{"kernel_size": 3, "mixing": "mixup", "steps": 13900}
Rows from block 10, named by matrix and row number. Rows with one number belong to one channel. Each number is 200 + 30 x the weight over its row's rms, rounded and kept within 0 to 999. All counts start at 0. After the name is the row's rms in percent of the matrix's.
# convs0: first 3x3 conv, stride 2 (model.blocks.10.convs.0.weight, 192x112x3x3), inputs 91-97, a 3x3 kernel for each
# convs1: second 3x3 conv (model.blocks.10.convs.1.weight, 192x192x3x3, transposed), outputs 91-97, a 3x3 kernel for each
convs0.6,105,172,264,244,185,224,214,221,158,202,228,132,152,174,142,127,176,130,137,225,142,187,152,240,212,215,183,237,199,224,217,166,186,177,171,220,177,189,144,183,182,157,211,181,193,185,251,218,191,210,191,184,191,239,170,224,196,182,175,235,157,173,176,156
convs0.7,099,237,213,235,164,163,261,197,219,129,192,159,132,145,211,178,198,212,199,232,201,170,243,173,203,136,143,283,202,273,193,168,178,158,134,200,179,242,250,225,197,197,169,161,230,190,174,193,174,188,254,232,190,219,191,217,202,219,189,228,215,178,197,201
convs0.8,093,193,182,226,237,233,226,201,217,205,160,214,222,195,205,233,155,178,222,244,172,181,215,202,178,211,167,220,179,144,179,175,185,158,229,212,192,212,160,173,203,192,167,229,220,189,156,264,202,205,197,215,229,229,172,183,165,188,176,165,182,149,216,209
convs0.9,099,204,215,182,174,156,184,194,241,239,141,183,172,157,182,178,171,210,222,181,205,225,202,144,229,209,226,168,208,192,201,150,198,212,145,198,160,170,166,236,209,184,248,171,169,176,207,212,163,230,233,189,183,228,200,197,169,221,205,207,218,164,238,182
convs0.10,106,226,186,177,228,252,229,243,229,260,225,230,195,250,196,204,200,182,267,138,195,245,223,206,250,200,144,217,273,196,214,228,277,189,183,234,205,227,209,226,113,186,223,167,155,138,263,218,193,170,226,233,224,201,169,152,223,185,164,200,206,147,203,222
convs0.11,097,224,208,194,205,215,188,218,179,191,223,228,193,239,207,216,204,211,196,198,227,182,202,247,214,219,197,243,131,218,225,161,230,198,175,156,193,197,184,237,184,166,193,212,186,144,183,243,216,177,248,237,204,237,212,206,182,216,131,198,178,207,164,163
convs0.12,102,204,194,226,158,172,233,216,160,204,241,191,226,187,198,218,209,200,215,200,164,184,169,224,225,199,295,224,228,211,238,259,180,265,171,194,203,169,202,190,193,140,190,188,188,155,226,187,249,186,170,241,133,209,208,226,188,205,233,250,226,181,184,235
convs0.13,099,201,167,168,160,174,215,173,187,211,219,232,198,155,172,254,201,184,198,201,211,181,176,154,246,194,154,194,243,235,194,266,177,186,237,211,215,205,188,189,191,205,210,180,227,215,175,207,202,218,217,222,181,225,238,260,212,170,187,201,165,180,141,195
convs0.14,109,229,216,240,212,204,205,183,223,194,177,126,164,190,188,180,135,178,137,249,210,199,193,194,210,226,159,199,154,184,239,207,251,226,247,248,295,221,196,180,157,203,158,202,208,194,216,187,219,199,181,195,182,209,151,233,207,220,186,219,129,156,207,230
convs0.15,099,214,211,214,220,198,163,198,239,188,186,188,217,197,172,196,182,159,189,172,206,182,199,172,215,194,231,213,221,197,187,211,218,196,241,129,232,189,158,206,183,211,152,190,215,190,200,203,217,195,192,195,152,156,190,212,252,186,211,251,220,172,203,210
convs0.16,088,191,222,234,240,290,219,234,192,230,213,231,193,189,172,195,161,188,221,232,179,130,209,222,185,233,217,205,197,174,211,187,257,220,191,257,242,159,154,227,212,236,188,205,211,223,204,226,209,206,147,198,170,192,178,209,191,152,227,230,223,221,194,228
convs0.17,095,211,251,205,239,206,184,209,247,200,157,177,179,181,225,164,192,188,171,242,167,200,220,175,143,193,138,180,221,158,185,205,182,171,186,214,272,179,163,152,185,164,193,178,209,204,201,196,142,166,204,198,196,173,213,142,165,220,146,150,202,150,164,189
convs0.18,104,214,164,195,183,212,207,164,218,201,192,205,254,181,228,252,263,227,211,252,249,161,222,177,182,244,186,219,199,162,201,163,173,155,181,208,210,177,210,219,147,191,225,135,238,217,221,227,172,197,219,213,228,199,229,211,148,185,191,145,212,192,243,239
convs0.19,095,217,198,156,171,206,251,167,123,240,205,173,190,197,215,172,145,184,201,187,140,213,208,149,254,219,182,226,245,230,207,227,223,227,209,261,278,198,174,186,180,143,159,154,183,186,232,211,193,187,263,240,250,206,182,178,152,168,182,180,173,174,158,169
convs0.20,102,211,261,202,209,211,259,204,190,202,257,248,235,220,180,271,221,200,196,210,215,241,208,212,174,277,132,226,204,154,191,184,181,212,136,153,182,195,153,189,185,194,212,150,192,198,211,284,212,187,281,201,182,209,217,192,194,196,204,220,151,142,134,177
convs0.21,093,185,213,185,210,195,225,188,163,193,184,175,186,151,195,200,187,184,208,200,211,156,226,146,160,181,209,167,179,196,202,234,158,198,209,183,210,210,205,257,170,213,209,183,131,213,227,201,179,213,205,207,200,229,210,215,220,192,208,185,174,135,226,213
convs0.22,098,260,184,187,165,210,177,265,149,179,206,239,212,206,215,197,211,223,208,175,192,174,216,258,201,210,201,223,211,214,155,109,179,190,228,163,236,155,187,152,254,190,244,244,185,221,196,198,226,246,244,189,182,187,200,201,198,211,181,215,218,172,180,204
convs0.23,096,220,189,226,184,218,229,216,196,189,174,229,187,222,235,263,181,236,193,191,168,198,160,211,209,224,207,165,208,132,195,191,161,166,179,168,198,189,213,211,273,166,173,194,237,173,162,156,230,164,221,167,143,197,200,192,204,213,186,163,179,205,153,207
convs0.24,102,164,205,171,208,193,203,265,213,157,216,183,183,161,166,181,221,213,245,180,224,151,216,299,307,236,294,319,259,245,204,238,229,252,190,204,174,222,176,171,208,206,159,201,144,164,226,205,253,209,223,216,163,187,146,199,157,185,269,177,209,166,204,195
convs0.25,101,211,158,170,140,157,143,151,180,168,152,188,285,212,191,196,209,210,207,206,183,193,175,174,182,216,163,165,177,245,198,208,217,221,255,195,162,181,192,147,199,142,220,199,208,176,191,163,198,185,177,202,226,159,192,161,225,219,193,192,175,198,198,253
convs0.26,094,170,195,180,199,133,201,203,193,202,224,191,203,160,204,171,177,195,193,211,178,197,172,205,185,227,175,172,234,161,220,182,158,211,173,189,231,244,219,215,224,144,175,217,167,183,193,230,239,205,194,166,201,223,207,279,230,203,253,269,254,270,220,191
convs0.27,107,220,241,190,267,239,215,207,222,242,245,180,148,124,154,180,141,144,189,187,218,233,177,181,229,173,176,220,212,234,225,197,245,179,166,206,232,202,204,217,244,224,194,229,213,202,282,163,210,195,242,171,183,188,246,204,256,149,194,247,250,236,210,253
convs0.28,088,196,142,142,139,145,193,132,141,178,232,236,275,227,228,264,218,263,197,197,183,199,221,233,189,181,196,199,262,208,232,248,248,204,247,237,286,189,182,217,194,203,180,149,217,193,225,216,171,190,215,185,191,221,183,272,198,197,255,206,207,166,193,223
convs0.29,098,154,132,205,182,179,174,164,183,207,198,195,194,242,159,181,271,205,172,206,141,172,143,171,219,212,187,238,232,207,228,166,222,215,220,268,229,223,223,196,143,172,215,163,203,203,167,182,186,192,176,178,214,208,186,207,254,176,182,150,198,172,171,190
convs0.30,099,231,178,145,152,158,156,201,153,196,243,232,186,201,270,232,215,196,210,201,207,210,216,175,210,176,185,175,247,239,175,245,220,185,250,241,230,157,196,224,203,183,221,169,218,199,184,154,155,147,199,162,182,196,141,166,213,202,234,143,208,192,193,183
convs0.31,106,187,192,204,165,156,184,201,181,174,181,196,225,170,211,184,208,228,175,206,206,210,208,173,199,195,154,196,209,191,213,180,235,181,255,204,186,187,199,225,241,245,211,216,198,186,212,153,127,165,176,244,203,201,215,184,192,220,217,209,207,216,214,193
convs0.32,106,205,226,235,224,243,231,248,219,222,256,212,227,250,216,226,190,228,228,209,166,157,169,207,225,224,243,176,239,187,153,210,201,167,177,165,170,240,277,179,194,203,203,183,172,153,222,220,207,169,162,190,202,245,247,224,191,164,207,189,186,228,232,179
convs0.33,105,276,204,209,211,175,197,228,236,136,223,180,182,136,159,222,166,205,208,195,222,157,204,210,218,238,201,149,201,184,237,231,219,207,195,197,222,198,191,156,151,189,172,221,190,191,171,209,186,216,249,216,175,188,204,217,203,210,177,219,191,269,206,190
convs0.34,098,252,225,209,247,199,224,241,189,203,192,187,155,145,229,201,207,187,203,168,176,204,148,168,163,193,158,153,211,207,229,186,216,212,224,223,207,213,188,216,188,229,218,227,224,147,163,144,260,180,235,220,194,182,178,186,233,176,164,203,219,159,188,236
convs0.35,099,196,213,193,250,226,156,271,216,161,221,183,212,261,239,252,238,235,185,133,217,215,196,189,213,182,214,222,207,205,228,244,268,219,227,199,240,225,222,201,226,241,217,215,199,174,179,251,163,210,196,215,197,160,188,218,222,190,194,225,173,215,222,255
convs0.36,099,208,219,188,196,191,139,174,160,194,174,162,201,204,226,170,192,224,188,237,206,185,170,143,178,166,206,226,202,214,199,188,176,227,208,155,242,160,198,205,226,189,183,196,225,213,167,205,184,226,245,212,204,170,249,240,252,198,194,258,261,209,208,206
convs0.37,094,197,207,218,226,231,155,202,198,238,200,251,220,231,231,224,156,218,212,234,217,165,175,152,181,227,189,213,227,170,195,197,187,188,161,206,241,210,168,232,254,233,177,231,208,225,182,172,166,248,169,169,133,222,209,192,162,171,225,195,171,287,254,219
convs0.38,102,194,226,238,237,183,163,199,208,191,163,215,180,145,165,233,184,157,191,183,246,208,211,194,260,233,205,147,169,206,197,199,204,153,176,206,204,172,110,204,167,168,207,193,239,177,186,160,170,225,181,190,198,269,217,218,256,202,179,200,208,196,207,234
convs0.39,099,181,169,214,162,183,224,205,193,171,222,179,226,175,201,181,193,235,192,233,202,203,235,160,190,195,208,207,220,140,263,220,248,227,217,221,283,229,214,213,199,267,208,215,245,184,220,160,176,189,185,228,230,186,137,216,148,191,137,198,205,196,189,185
convs0.40,100,238,193,190,200,222,175,202,252,227,193,210,169,182,148,194,219,161,197,173,196,168,168,165,217,152,204,207,223,193,212,249,247,150,191,203,150,196,183,233,168,231,229,182,190,165,230,184,188,163,154,219,196,215,174,148,207,183,207,193,166,194,185,175
convs0.41,108,184,217,213,210,205,221,196,196,182,186,159,188,190,230,272,177,173,234,210,228,198,164,237,219,235,153,224,200,172,193,242,173,206,196,204,177,172,210,157,269,244,138,232,243,176,159,211,189,222,188,176,271,198,235,224,184,216,239,200,161,198,190,188
convs0.42,095,213,212,179,216,232,228,191,189,219,209,188,142,190,187,191,235,151,166,247,212,149,235,196,206,218,203,188,275,233,191,263,228,191,200,221,240,193,179,206,157,195,200,169,217,156,170,218,174,182,241,191,241,167,260,216,169,167,202,180,189,150,167,183
convs0.43,105,172,183,225,183,194,249,195,204,166,249,189,226,193,211,212,223,196,214,264,170,191,228,174,149,190,236,191,225,215,251,160,210,205,217,192,198,247,190,186,209,201,209,189,202,184,153,174,201,140,149,187,172,180,260,149,201,144,215,173,149,198,201,192
convs0.44,099,163,212,181,193,192,184,194,201,170,169,220,208,201,214,181,201,170,210,172,226,178,264,192,172,196,215,146,208,196,168,224,187,212,201,130,189,201,203,199,172,191,181,212,185,193,234,275,159,178,192,189,213,253,225,158,112,224,156,186,215,174,248,228
convs0.45,094,207,169,200,223,212,169,231,195,282,179,192,190,201,166,198,202,183,198,193,184,217,163,210,204,209,225,237,233,246,218,183,255,240,203,223,191,206,152,221,195,173,236,218,154,219,172,193,220,160,204,240,181,199,222,140,213,186,179,218,200,186,209,239
convs0.46,105,225,234,204,218,180,166,203,203,183,248,206,198,271,252,185,197,262,200,157,226,191,188,174,145,210,205,212,215,196,201,145,192,163,186,191,206,196,194,181,169,188,195,213,219,199,213,226,208,202,231,165,205,167,207,204,224,178,141,183,213,274,208,249
convs0.47,106,221,228,264,242,231,198,207,179,157,217,185,195,247,177,197,173,203,190,162,189,247,211,227,250,193,314,239,208,223,213,247,194,219,220,230,243,208,223,189,201,190,212,149,169,204,225,143,185,166,186,154,159,187,246,201,216,210,141,181,171,231,174,192
convs0.48,099,203,253,186,219,302,243,142,248,219,135,250,281,225,276,232,222,249,210,212,205,208,198,241,175,231,166,238,156,220,184,238,286,194,158,260,221,204,211,200,220,227,255,202,196,240,189,193,194,190,122,233,201,216,222,160,194,182,213,188,164,178,215,179
convs0.49,098,197,201,176,198,220,172,275,224,193,202,181,175,181,142,210,211,222,207,147,158,156,127,161,189,217,203,185,213,260,208,192,211,214,204,136,190,145,207,210,212,195,199,205,211,198,176,242,200,231,200,218,202,261,220,194,203,227,200,241,249,228,181,190
convs0.50,096,238,194,136,198,188,193,236,217,183,223,216,257,157,226,206,185,187,272,231,202,232,246,157,153,165,193,167,199,164,161,201,193,191,196,209,221,224,212,200,267,215,181,156,186,212,179,221,174,138,219,215,209,220,237,164,173,215,210,185,164,195,242,193
convs0.51,103,220,237,221,168,229,230,182,213,192,242,215,181,262,234,197,235,219,209,202,235,188,174,138,193,164,224,199,160,171,169,185,166,210,253,205,177,182,242,162,190,193,166,122,150,145,184,210,177,154,214,192,181,158,241,168,174,200,172,154,194,174,211,177
convs0.52,105,218,200,235,167,210,240,171,225,185,204,181,177,195,185,178,161,201,138,181,237,162,194,221,223,196,206,193,200,189,213,138,173,197,131,178,221,230,131,202,236,261,213,208,231,131,151,241,172,135,223,189,191,237,189,175,226,160,187,129,188,144,210,196
convs0.53,099,231,234,247,214,237,239,158,236,214,249,200,215,140,179,219,178,199,166,302,286,211,179,215,227,210,210,210,175,142,175,177,204,201,227,258,216,131,220,197,245,197,200,211,218,155,184,214,204,226,229,229,220,223,200,188,183,260,180,136,227,206,179,149
convs0.54,101,279,206,171,196,200,202,183,180,174,197,177,124,191,130,110,199,174,230,193,223,273,209,234,248,212,211,186,178,254,184,197,185,262,221,238,247,238,159,193,192,201,169,161,178,233,197,201,158,202,199,180,186,215,237,237,185,188,215,245,193,222,214,198
convs0.55,102,188,187,231,207,208,178,148,162,179,192,138,182,186,181,214,233,260,212,197,193,255,184,218,204,169,182,198,213,184,274,220,209,168,198,190,190,163,205,220,207,186,227,152,218,198,190,181,172,155,179,176,209,188,221,229,202,188,154,198,229,240,156,192
convs0.56,104,171,196,198,238,246,264,253,227,167,177,195,207,234,210,205,247,229,222,236,235,180,222,201,203,234,187,231,214,203,204,226,256,191,208,190,121,148,182,190,220,209,231,204,214,198,217,215,205,152,194,185,239,159,215,234,271,216,179,220,153,218,139,192
convs0.57,099,250,204,201,243,172,201,204,245,218,179,195,152,198,192,187,177,238,194,209,269,251,186,219,218,174,208,182,159,252,191,219,167,192,186,225,246,162,132,164,172,194,165,188,177,185,202,170,240,219,223,237,177,226,222,239,208,155,204,179,188,195,137,153
convs0.58,110,208,217,227,202,169,203,188,239,199,211,150,204,214,184,199,178,220,195,210,195,187,186,170,171,224,224,198,216,228,184,145,226,171,156,205,237,211,178,217,168,190,220,172,187,161,220,227,208,152,235,297,186,266,218,164,218,228,157,235,241,173,163,129
convs1.6,099,202,169,204,213,205,182,197,187,173,202,144,213,162,179,162,249,194,181,232,200,197,283,176,211,287,244,174,156,188,195,209,233,166,198,254,211,238,287,207,238,206,221,221,171,202,192,195,203,176,234,262,240,273,255,208,231,215,238,192,219,183,216,218
convs1.7,096,186,195,210,204,200,213,169,183,160,174,240,234,228,230,195,190,190,253,208,154,199,145,251,198,204,249,206,215,160,195,149,238,227,205,285,193,212,174,193,212,218,229,228,200,187,142,236,160,166,254,190,250,229,195,219,218,210,224,183,239,198,172,222
convs1.8,101,227,197,209,223,186,198,205,213,211,190,205,182,206,219,204,210,207,200,205,204,183,209,168,130,189,174,155,208,180,154,279,205,133,264,236,213,189,184,191,208,243,172,228,173,195,215,194,183,189,199,185,162,230,174,188,232,185,180,210,185,189,193,150
convs1.9,097,200,219,211,214,200,159,199,176,236,150,210,193,223,178,210,245,158,251,150,183,195,212,242,163,216,217,212,181,207,240,165,223,175,174,186,155,207,200,213,195,204,153,183,213,197,215,163,212,196,223,190,204,170,202,198,208,209,217,221,194,179,185,220
convs1.10,100,191,182,232,158,269,171,246,199,190,174,176,168,195,214,206,153,204,138,198,232,173,168,199,187,212,170,199,178,197,172,155,218,221,188,207,96,167,223,262,186,191,221,204,163,152,157,198,179,245,216,211,201,173,188,151,162,187,152,201,203,191,172,197
convs1.11,100,173,195,204,266,161,196,173,175,177,196,207,245,137,244,183,190,156,198,240,211,238,222,202,194,165,181,230,242,151,123,237,232,159,225,243,221,234,280,250,237,241,148,216,157,135,174,208,205,145,180,227,172,209,233,220,177,157,204,174,225,169,225,183
convs1.12,103,174,211,246,176,275,240,273,231,206,189,174,183,133,235,148,160,137,161,151,259,223,192,174,201,235,254,184,161,156,193,141,186,190,257,148,185,206,214,223,222,229,151,187,132,207,142,161,169,216,202,223,148,119,178,178,217,198,168,170,212,208,256,190
convs1.13,098,210,205,209,191,199,159,163,178,214,160,209,141,138,189,232,201,221,184,177,189,122,151,196,158,217,189,223,199,125,152,244,214,115,235,215,219,161,199,179,230,229,175,204,215,229,161,216,236,190,225,270,177,242,226,187,183,202,190,200,219,195,167,201
convs1.14,098,196,210,180,224,229,189,170,209,209,210,145,221,211,198,197,243,239,230,223,209,198,198,178,181,237,195,218,202,219,153,197,190,168,217,239,216,233,187,214,175,186,176,197,258,187,175,211,200,216,236,225,192,211,180,133,207,218,191,204,198,162,165,231
convs1.15,100,261,290,212,229,248,204,282,205,232,163,205,185,216,188,196,210,186,187,168,212,187,214,210,206,188,197,194,206,203,184,231,166,232,216,198,272,215,167,166,201,229,164,233,252,262,138,184,209,139,189,223,194,189,207,162,223,166,151,179,176,180,196,212
convs1.16,098,188,186,241,195,222,189,201,197,194,190,153,200,164,213,164,211,200,190,192,200,169,174,193,225,213,210,250,229,178,266,232,218,161,183,212,158,209,237,150,205,225,184,168,204,211,199,169,188,209,156,198,226,174,183,172,184,194,175,224,136,169,198,237
convs1.17,102,209,180,215,223,200,206,234,277,188,207,213,241,227,193,254,202,167,196,200,240,226,197,186,207,181,191,178,209,243,228,203,222,205,229,209,238,212,241,228,180,244,192,168,200,186,214,213,226,217,210,182,171,144,203,207,167,167,181,240,180,180,195,196
convs1.18,103,206,217,230,183,220,187,218,198,229,153,191,193,205,158,221,141,160,261,182,148,203,180,170,201,203,192,323,197,250,227,149,197,231,175,171,191,179,161,163,201,122,207,141,198,217,229,222,201,266,184,150,195,179,244,204,243,245,207,212,164,231,183,232
convs1.19,100,256,174,213,245,178,211,243,213,200,145,209,187,122,190,197,131,192,191,180,214,177,182,162,154,184,141,205,187,181,198,184,214,197,244,209,165,137,147,219,212,209,154,270,237,225,231,167,199,192,254,208,206,222,199,157,164,192,167,191,211,216,180,162
convs1.20,097,230,185,232,217,226,221,232,230,155,139,182,161,157,210,229,220,157,177,200,183,217,164,178,227,171,141,181,196,155,236,171,227,268,186,232,175,208,198,208,169,246,203,261,169,210,131,186,240,136,246,232,165,189,208,240,212,248,224,201,218,209,216,220
convs1.21,102,247,202,158,196,189,164,213,230,212,196,204,200,223,158,208,185,220,233,214,213,204,157,225,244,209,194,192,180,208,148,199,205,220,164,238,239,196,186,222,153,150,232,242,229,237,281,235,160,274,223,189,180,240,232,201,158,197,199,244,195,182,239,180
convs1.22,099,215,229,219,189,200,170,190,193,226,179,183,189,231,154,209,147,218,133,202,184,166,174,205,213,150,164,159,108,231,188,153,246,189,171,193,173,155,202,254,194,219,179,158,154,169,161,199,191,210,207,180,184,162,170,164,214,169,183,199,219,215,183,203
convs1.23,099,171,204,167,180,177,161,179,164,174,204,184,183,216,205,206,155,208,254,205,197,219,211,184,237,176,236,223,180,183,180,159,205,208,209,345,188,170,270,209,254,210,196,246,86,170,222,222,200,173,208,156,170,193,267,208,209,224,230,226,174,212,179,238
convs1.24,102,247,272,231,203,157,226,201,179,171,143,218,212,185,208,249,190,169,161,187,281,230,226,134,218,149,261,183,130,230,201,260,195,234,177,147,200,225,165,137,194,227,133,141,172,195,215,178,145,226,198,139,205,195,157,230,226,195,244,202,176,221,255,195
convs1.25,103,182,149,189,186,196,195,260,179,194,198,222,178,171,192,219,213,245,149,163,183,156,179,218,208,160,209,215,212,128,204,151,178,244,222,203,125,172,168,232,178,172,139,268,231,205,194,232,171,182,193,178,215,204,185,138,160,181,136,205,221,187,166,208
convs1.26,101,178,193,173,173,203,224,223,195,184,165,177,135,175,196,228,143,168,124,164,197,200,245,174,178,204,259,184,157,192,226,199,210,285,188,186,176,141,254,169,218,141,199,224,178,186,216,192,169,204,209,204,163,187,197,185,222,180,163,183,220,212,204,202
convs1.27,103,208,262,229,220,198,216,172,169,194,218,193,247,249,180,183,148,194,180,200,182,174,177,227,216,192,242,210,188,218,244,241,229,185,157,162,224,171,195,136,183,182,236,219,216,254,211,191,183,182,212,153,163,221,136,167,202,132,230,175,204,212,199,189
convs1.28,104,195,183,213,170,211,206,221,148,189,220,212,137,217,196,221,179,188,175,227,180,194,209,148,208,205,235,247,180,217,201,245,221,220,141,197,165,194,232,187,224,131,219,166,185,173,143,188,153,180,239,206,183,184,192,193,204,207,190,221,220,190,182,197
convs1.29,099,182,192,239,165,186,244,159,216,178,209,175,215,189,192,208,219,192,213,226,191,181,135,146,168,189,185,230,193,186,225,248,196,238,146,152,173,204,194,175,182,128,175,161,210,211,188,175,202,231,214,209,175,183,238,207,211,202,200,192,175,193,179,233
convs1.30,103,226,192,223,204,196,207,221,185,205,133,186,180,228,234,223,155,214,165,120,195,207,235,230,179,185,223,231,167,238,210,145,243,197,179,128,217,208,173,149,171,216,212,215,167,225,211,160,185,231,185,205,221,175,188,237,153,180,136,148,191,180,165,192
convs1.31,101,171,160,181,193,231,215,165,220,218,228,186,195,222,225,186,242,227,207,161,171,185,182,235,171,237,225,201,193,217,214,176,237,201,195,167,242,185,129,177,172,188,184,242,213,211,273,200,162,278,167,224,231,188,162,185,212,232,225,190,226,191,152,179
convs1.32,101,166,192,217,177,189,165,200,213,202,181,128,186,231,212,188,200,227,137,195,254,199,231,194,201,211,169,247,193,152,150,222,259,140,214,174,169,181,278,252,187,204,202,214,182,187,214,202,207,234,242,267,196,203,216,144,216,169,186,194,198,227,212,190
convs1.33,097,191,207,247,161,177,174,176,267,229,176,208,187,172,202,189,221,224,115,168,192,249,259,176,189,207,236,209,217,178,188,211,222,208,246,187,192,192,249,204,198,222,247,188,191,231,171,226,166,174,174,179,187,157,195,173,201,214,215,212,187,166,217,204
convs1.34,097,193,211,169,204,204,237,190,206,200,172,201,220,195,220,156,268,195,189,190,225,204,129,207,224,129,162,218,213,217,189,210,201,226,167,179,226,179,191,131,124,260,227,268,234,182,209,245,228,253,228,268,273,251,254,191,227,149,213,201,190,171,195,175
convs1.35,102,206,191,173,223,179,178,168,216,203,205,132,139,145,190,156,169,200,150,199,242,222,164,164,192,167,144,184,198,212,165,225,224,197,184,225,224,264,192,234,227,252,188,197,195,181,185,172,167,167,183,211,245,187,203,166,228,188,221,183,201,167,258,234
convs1.36,106,200,199,210,204,217,224,142,199,185,228,181,174,243,203,195,219,176,160,146,188,172,168,268,192,191,207,188,178,186,191,183,273,216,206,195,236,233,183,182,142,231,201,208,218,196,170,181,224,182,261,214,184,223,131,210,216,197,205,222,183,175,158,224
convs1.37,098,194,221,169,234,188,204,234,197,195,225,197,233,246,100,170,216,212,198,197,188,223,197,241,206,207,162,220,179,256,203,166,254,177,217,230,189,185,219,226,156,212,139,200,219,151,269,175,177,188,177,178,188,191,136,186,194,216,229,202,183,191,239,198
convs1.38,098,183,173,178,190,219,215,217,194,212,198,210,146,224,184,203,193,196,234,235,219,177,309,208,203,242,251,212,166,205,240,229,212,187,172,184,173,218,196,226,226,199,200,240,188,254,198,263,191,227,151,233,240,188,207,198,174,211,207,189,230,206,210,185
convs1.39,102,168,187,197,193,216,215,207,175,193,238,196,227,270,162,202,213,271,201,241,183,161,164,250,229,259,194,206,230,187,235,216,195,189,264,169,162,182,206,119,174,253,178,176,172,231,287,226,144,300,190,133,260,190,170,173,206,217,223,205,179,211,179,207
convs1.40,105,175,162,193,206,188,199,193,227,195,241,206,214,203,173,260,200,179,156,206,175,213,239,208,178,231,147,134,171,222,215,154,208,136,270,184,142,203,206,197,199,195,223,223,158,186,203,227,178,245,182,231,316,148,235,193,197,173,135,157,190,172,170,208
convs1.41,095,156,213,197,198,182,238,204,193,181,254,259,180,221,199,204,201,216,202,221,130,191,206,257,214,224,208,246,201,164,213,209,160,155,241,192,226,188,195,154,241,201,221,167,180,149,159,200,213,213,195,236,199,201,220,241,248,249,236,219,243,219,190,176
convs1.42,103,246,274,220,223,205,188,132,218,174,193,156,178,183,209,187,237,213,143,162,219,219,211,204,231,205,197,175,185,208,188,213,202,223,226,212,160,166,186,230,210,211,171,141,229,249,141,195,197,161,224,200,171,171,216,195,211,185,181,174,222,208,182,189
convs1.43,099,161,241,218,247,226,170,178,208,186,202,237,204,183,217,205,198,153,229,225,191,200,168,175,187,186,230,200,224,153,204,207,194,210,201,198,244,179,145,171,174,178,209,340,248,215,224,190,214,195,234,232,167,189,255,184,202,210,161,189,191,170,162,163
convs1.44,094,205,209,242,209,187,177,195,191,221,177,187,137,246,176,245,188,190,136,233,208,200,184,197,224,207,230,213,233,147,138,237,193,202,214,184,138,194,201,204,224,198,258,165,228,173,165,213,204,187,313,199,197,213,201,179,169,221,168,240,220,203,180,185
convs1.45,101,261,172,185,196,242,188,229,194,209,174,161,180,156,248,189,241,210,176,198,232,179,218,176,199,207,222,190,213,163,192,228,215,171,251,213,200,201,245,235,184,216,169,199,219,206,163,168,160,172,189,184,192,164,207,219,232,189,202,191,200,210,224,189
convs1.46,100,203,219,178,228,253,219,202,181,195,218,176,187,215,165,240,207,181,158,220,183,177,189,224,197,184,210,185,205,226,179,177,212,157,275,169,145,215,196,192,190,188,178,224,186,163,205,195,192,254,234,209,229,186,180,155,193,212,182,194,226,216,207,203
convs1.47,102,230,191,140,203,216,168,216,153,184,199,208,183,189,143,221,180,144,145,261,258,264,271,223,140,246,192,116,194,269,168,202,203,173,184,150,184,212,148,175,165,220,171,177,197,161,221,205,174,250,235,191,254,189,169,187,170,178,206,211,204,188,196,185
convs1.48,102,243,215,203,219,222,228,221,219,198,233,182,232,200,223,221,167,193,203,226,172,190,222,172,183,223,172,171,192,143,202,208,165,168,223,170,214,189,168,146,185,235,152,206,148,192,284,203,115,204,193,158,211,197,200,173,171,202,157,235,177,163,188,163
convs1.49,098,250,199,193,195,244,214,224,170,197,220,192,211,213,211,148,180,227,190,153,168,152,191,152,172,136,192,233,180,166,201,256,171,175,181,236,185,165,180,181,198,148,189,195,193,206,188,186,212,185,153,216,216,243,236,199,246,188,181,239,238,173,196,204
convs1.50,100,220,180,184,197,199,214,182,214,174,259,231,200,175,191,231,232,157,212,247,155,220,168,180,186,136,119,197,228,139,185,179,191,241,152,209,185,140,202,187,196,270,212,240,222,221,196,222,203,207,205,243,188,248,202,161,236,153,201,204,191,212,177,178
convs1.51,100,162,197,240,196,234,207,210,227,230,177,232,208,202,201,201,228,218,215,176,171,223,185,224,216,231,198,208,210,212,202,222,232,248,220,213,227,196,148,199,156,234,272,283,271,248,219,209,214,208,212,228,203,215,295,242,171,211,213,226,207,238,221,184
convs1.52,099,200,168,182,205,179,214,153,193,192,209,233,234,196,190,201,183,159,220,244,242,200,276,261,199,227,241,225,225,199,186,216,235,213,254,258,179,195,251,210,197,265,161,244,129,180,195,201,214,174,269,181,223,227,220,218,242,243,232,182,169,227,230,241
convs1.53,102,230,184,207,204,224,211,198,201,239,147,171,161,200,219,214,186,218,233,220,189,214,202,267,198,206,192,191,148,241,161,219,197,244,175,198,210,159,198,222,174,211,160,156,190,166,222,205,200,239,219,154,204,149,199,241,207,226,174,216,232,238,182,208
convs1.54,096,170,166,197,178,199,206,189,179,179,188,184,182,188,246,147,221,163,193,273,214,226,180,166,236,217,273,204,194,176,200,276,202,200,187,211,109,180,255,220,215,154,219,187,147,184,161,201,241,220,249,200,196,231,258,226,215,237,249,177,189,191,174,219
convs1.55,102,192,231,191,182,176,172,191,211,223,190,175,238,219,184,215,204,202,252,174,166,192,176,202,202,226,252,209,180,212,227,154,238,183,195,189,203,233,134,179,207,173,219,155,207,227,220,159,146,220,196,209,227,234,157,201,214,233,212,167,131,176,204,210
convs1.56,104,231,247,217,233,286,281,244,233,233,151,131,221,196,219,217,192,224,191,189,236,199,219,166,194,227,211,158,186,175,213,231,184,182,176,150,248,245,113,185,124,237,179,191,229,215,189,198,175,200,219,174,203,198,141,196,166,193,184,189,183,174,198,203
convs1.57,099,169,207,156,208,195,247,197,166,213,163,183,153,211,188,213,182,176,175,198,237,212,257,169,224,260,227,223,188,199,201,212,204,180,169,317,232,191,238,193,259,188,158,154,153,242,194,205,199,203,143,214,274,242,246,181,189,171,200,181,181,210,193,181
convs1.58,103,202,175,168,188,199,206,171,239,211,175,227,199,170,190,270,195,200,214,182,199,243,158,181,202,153,217,253,201,186,213,232,200,265,263,241,173,140,226,252,214,272,160,242,160,216,129,181,247,218,211,219,181,188,234,223,193,226,182,191,226,178,217,164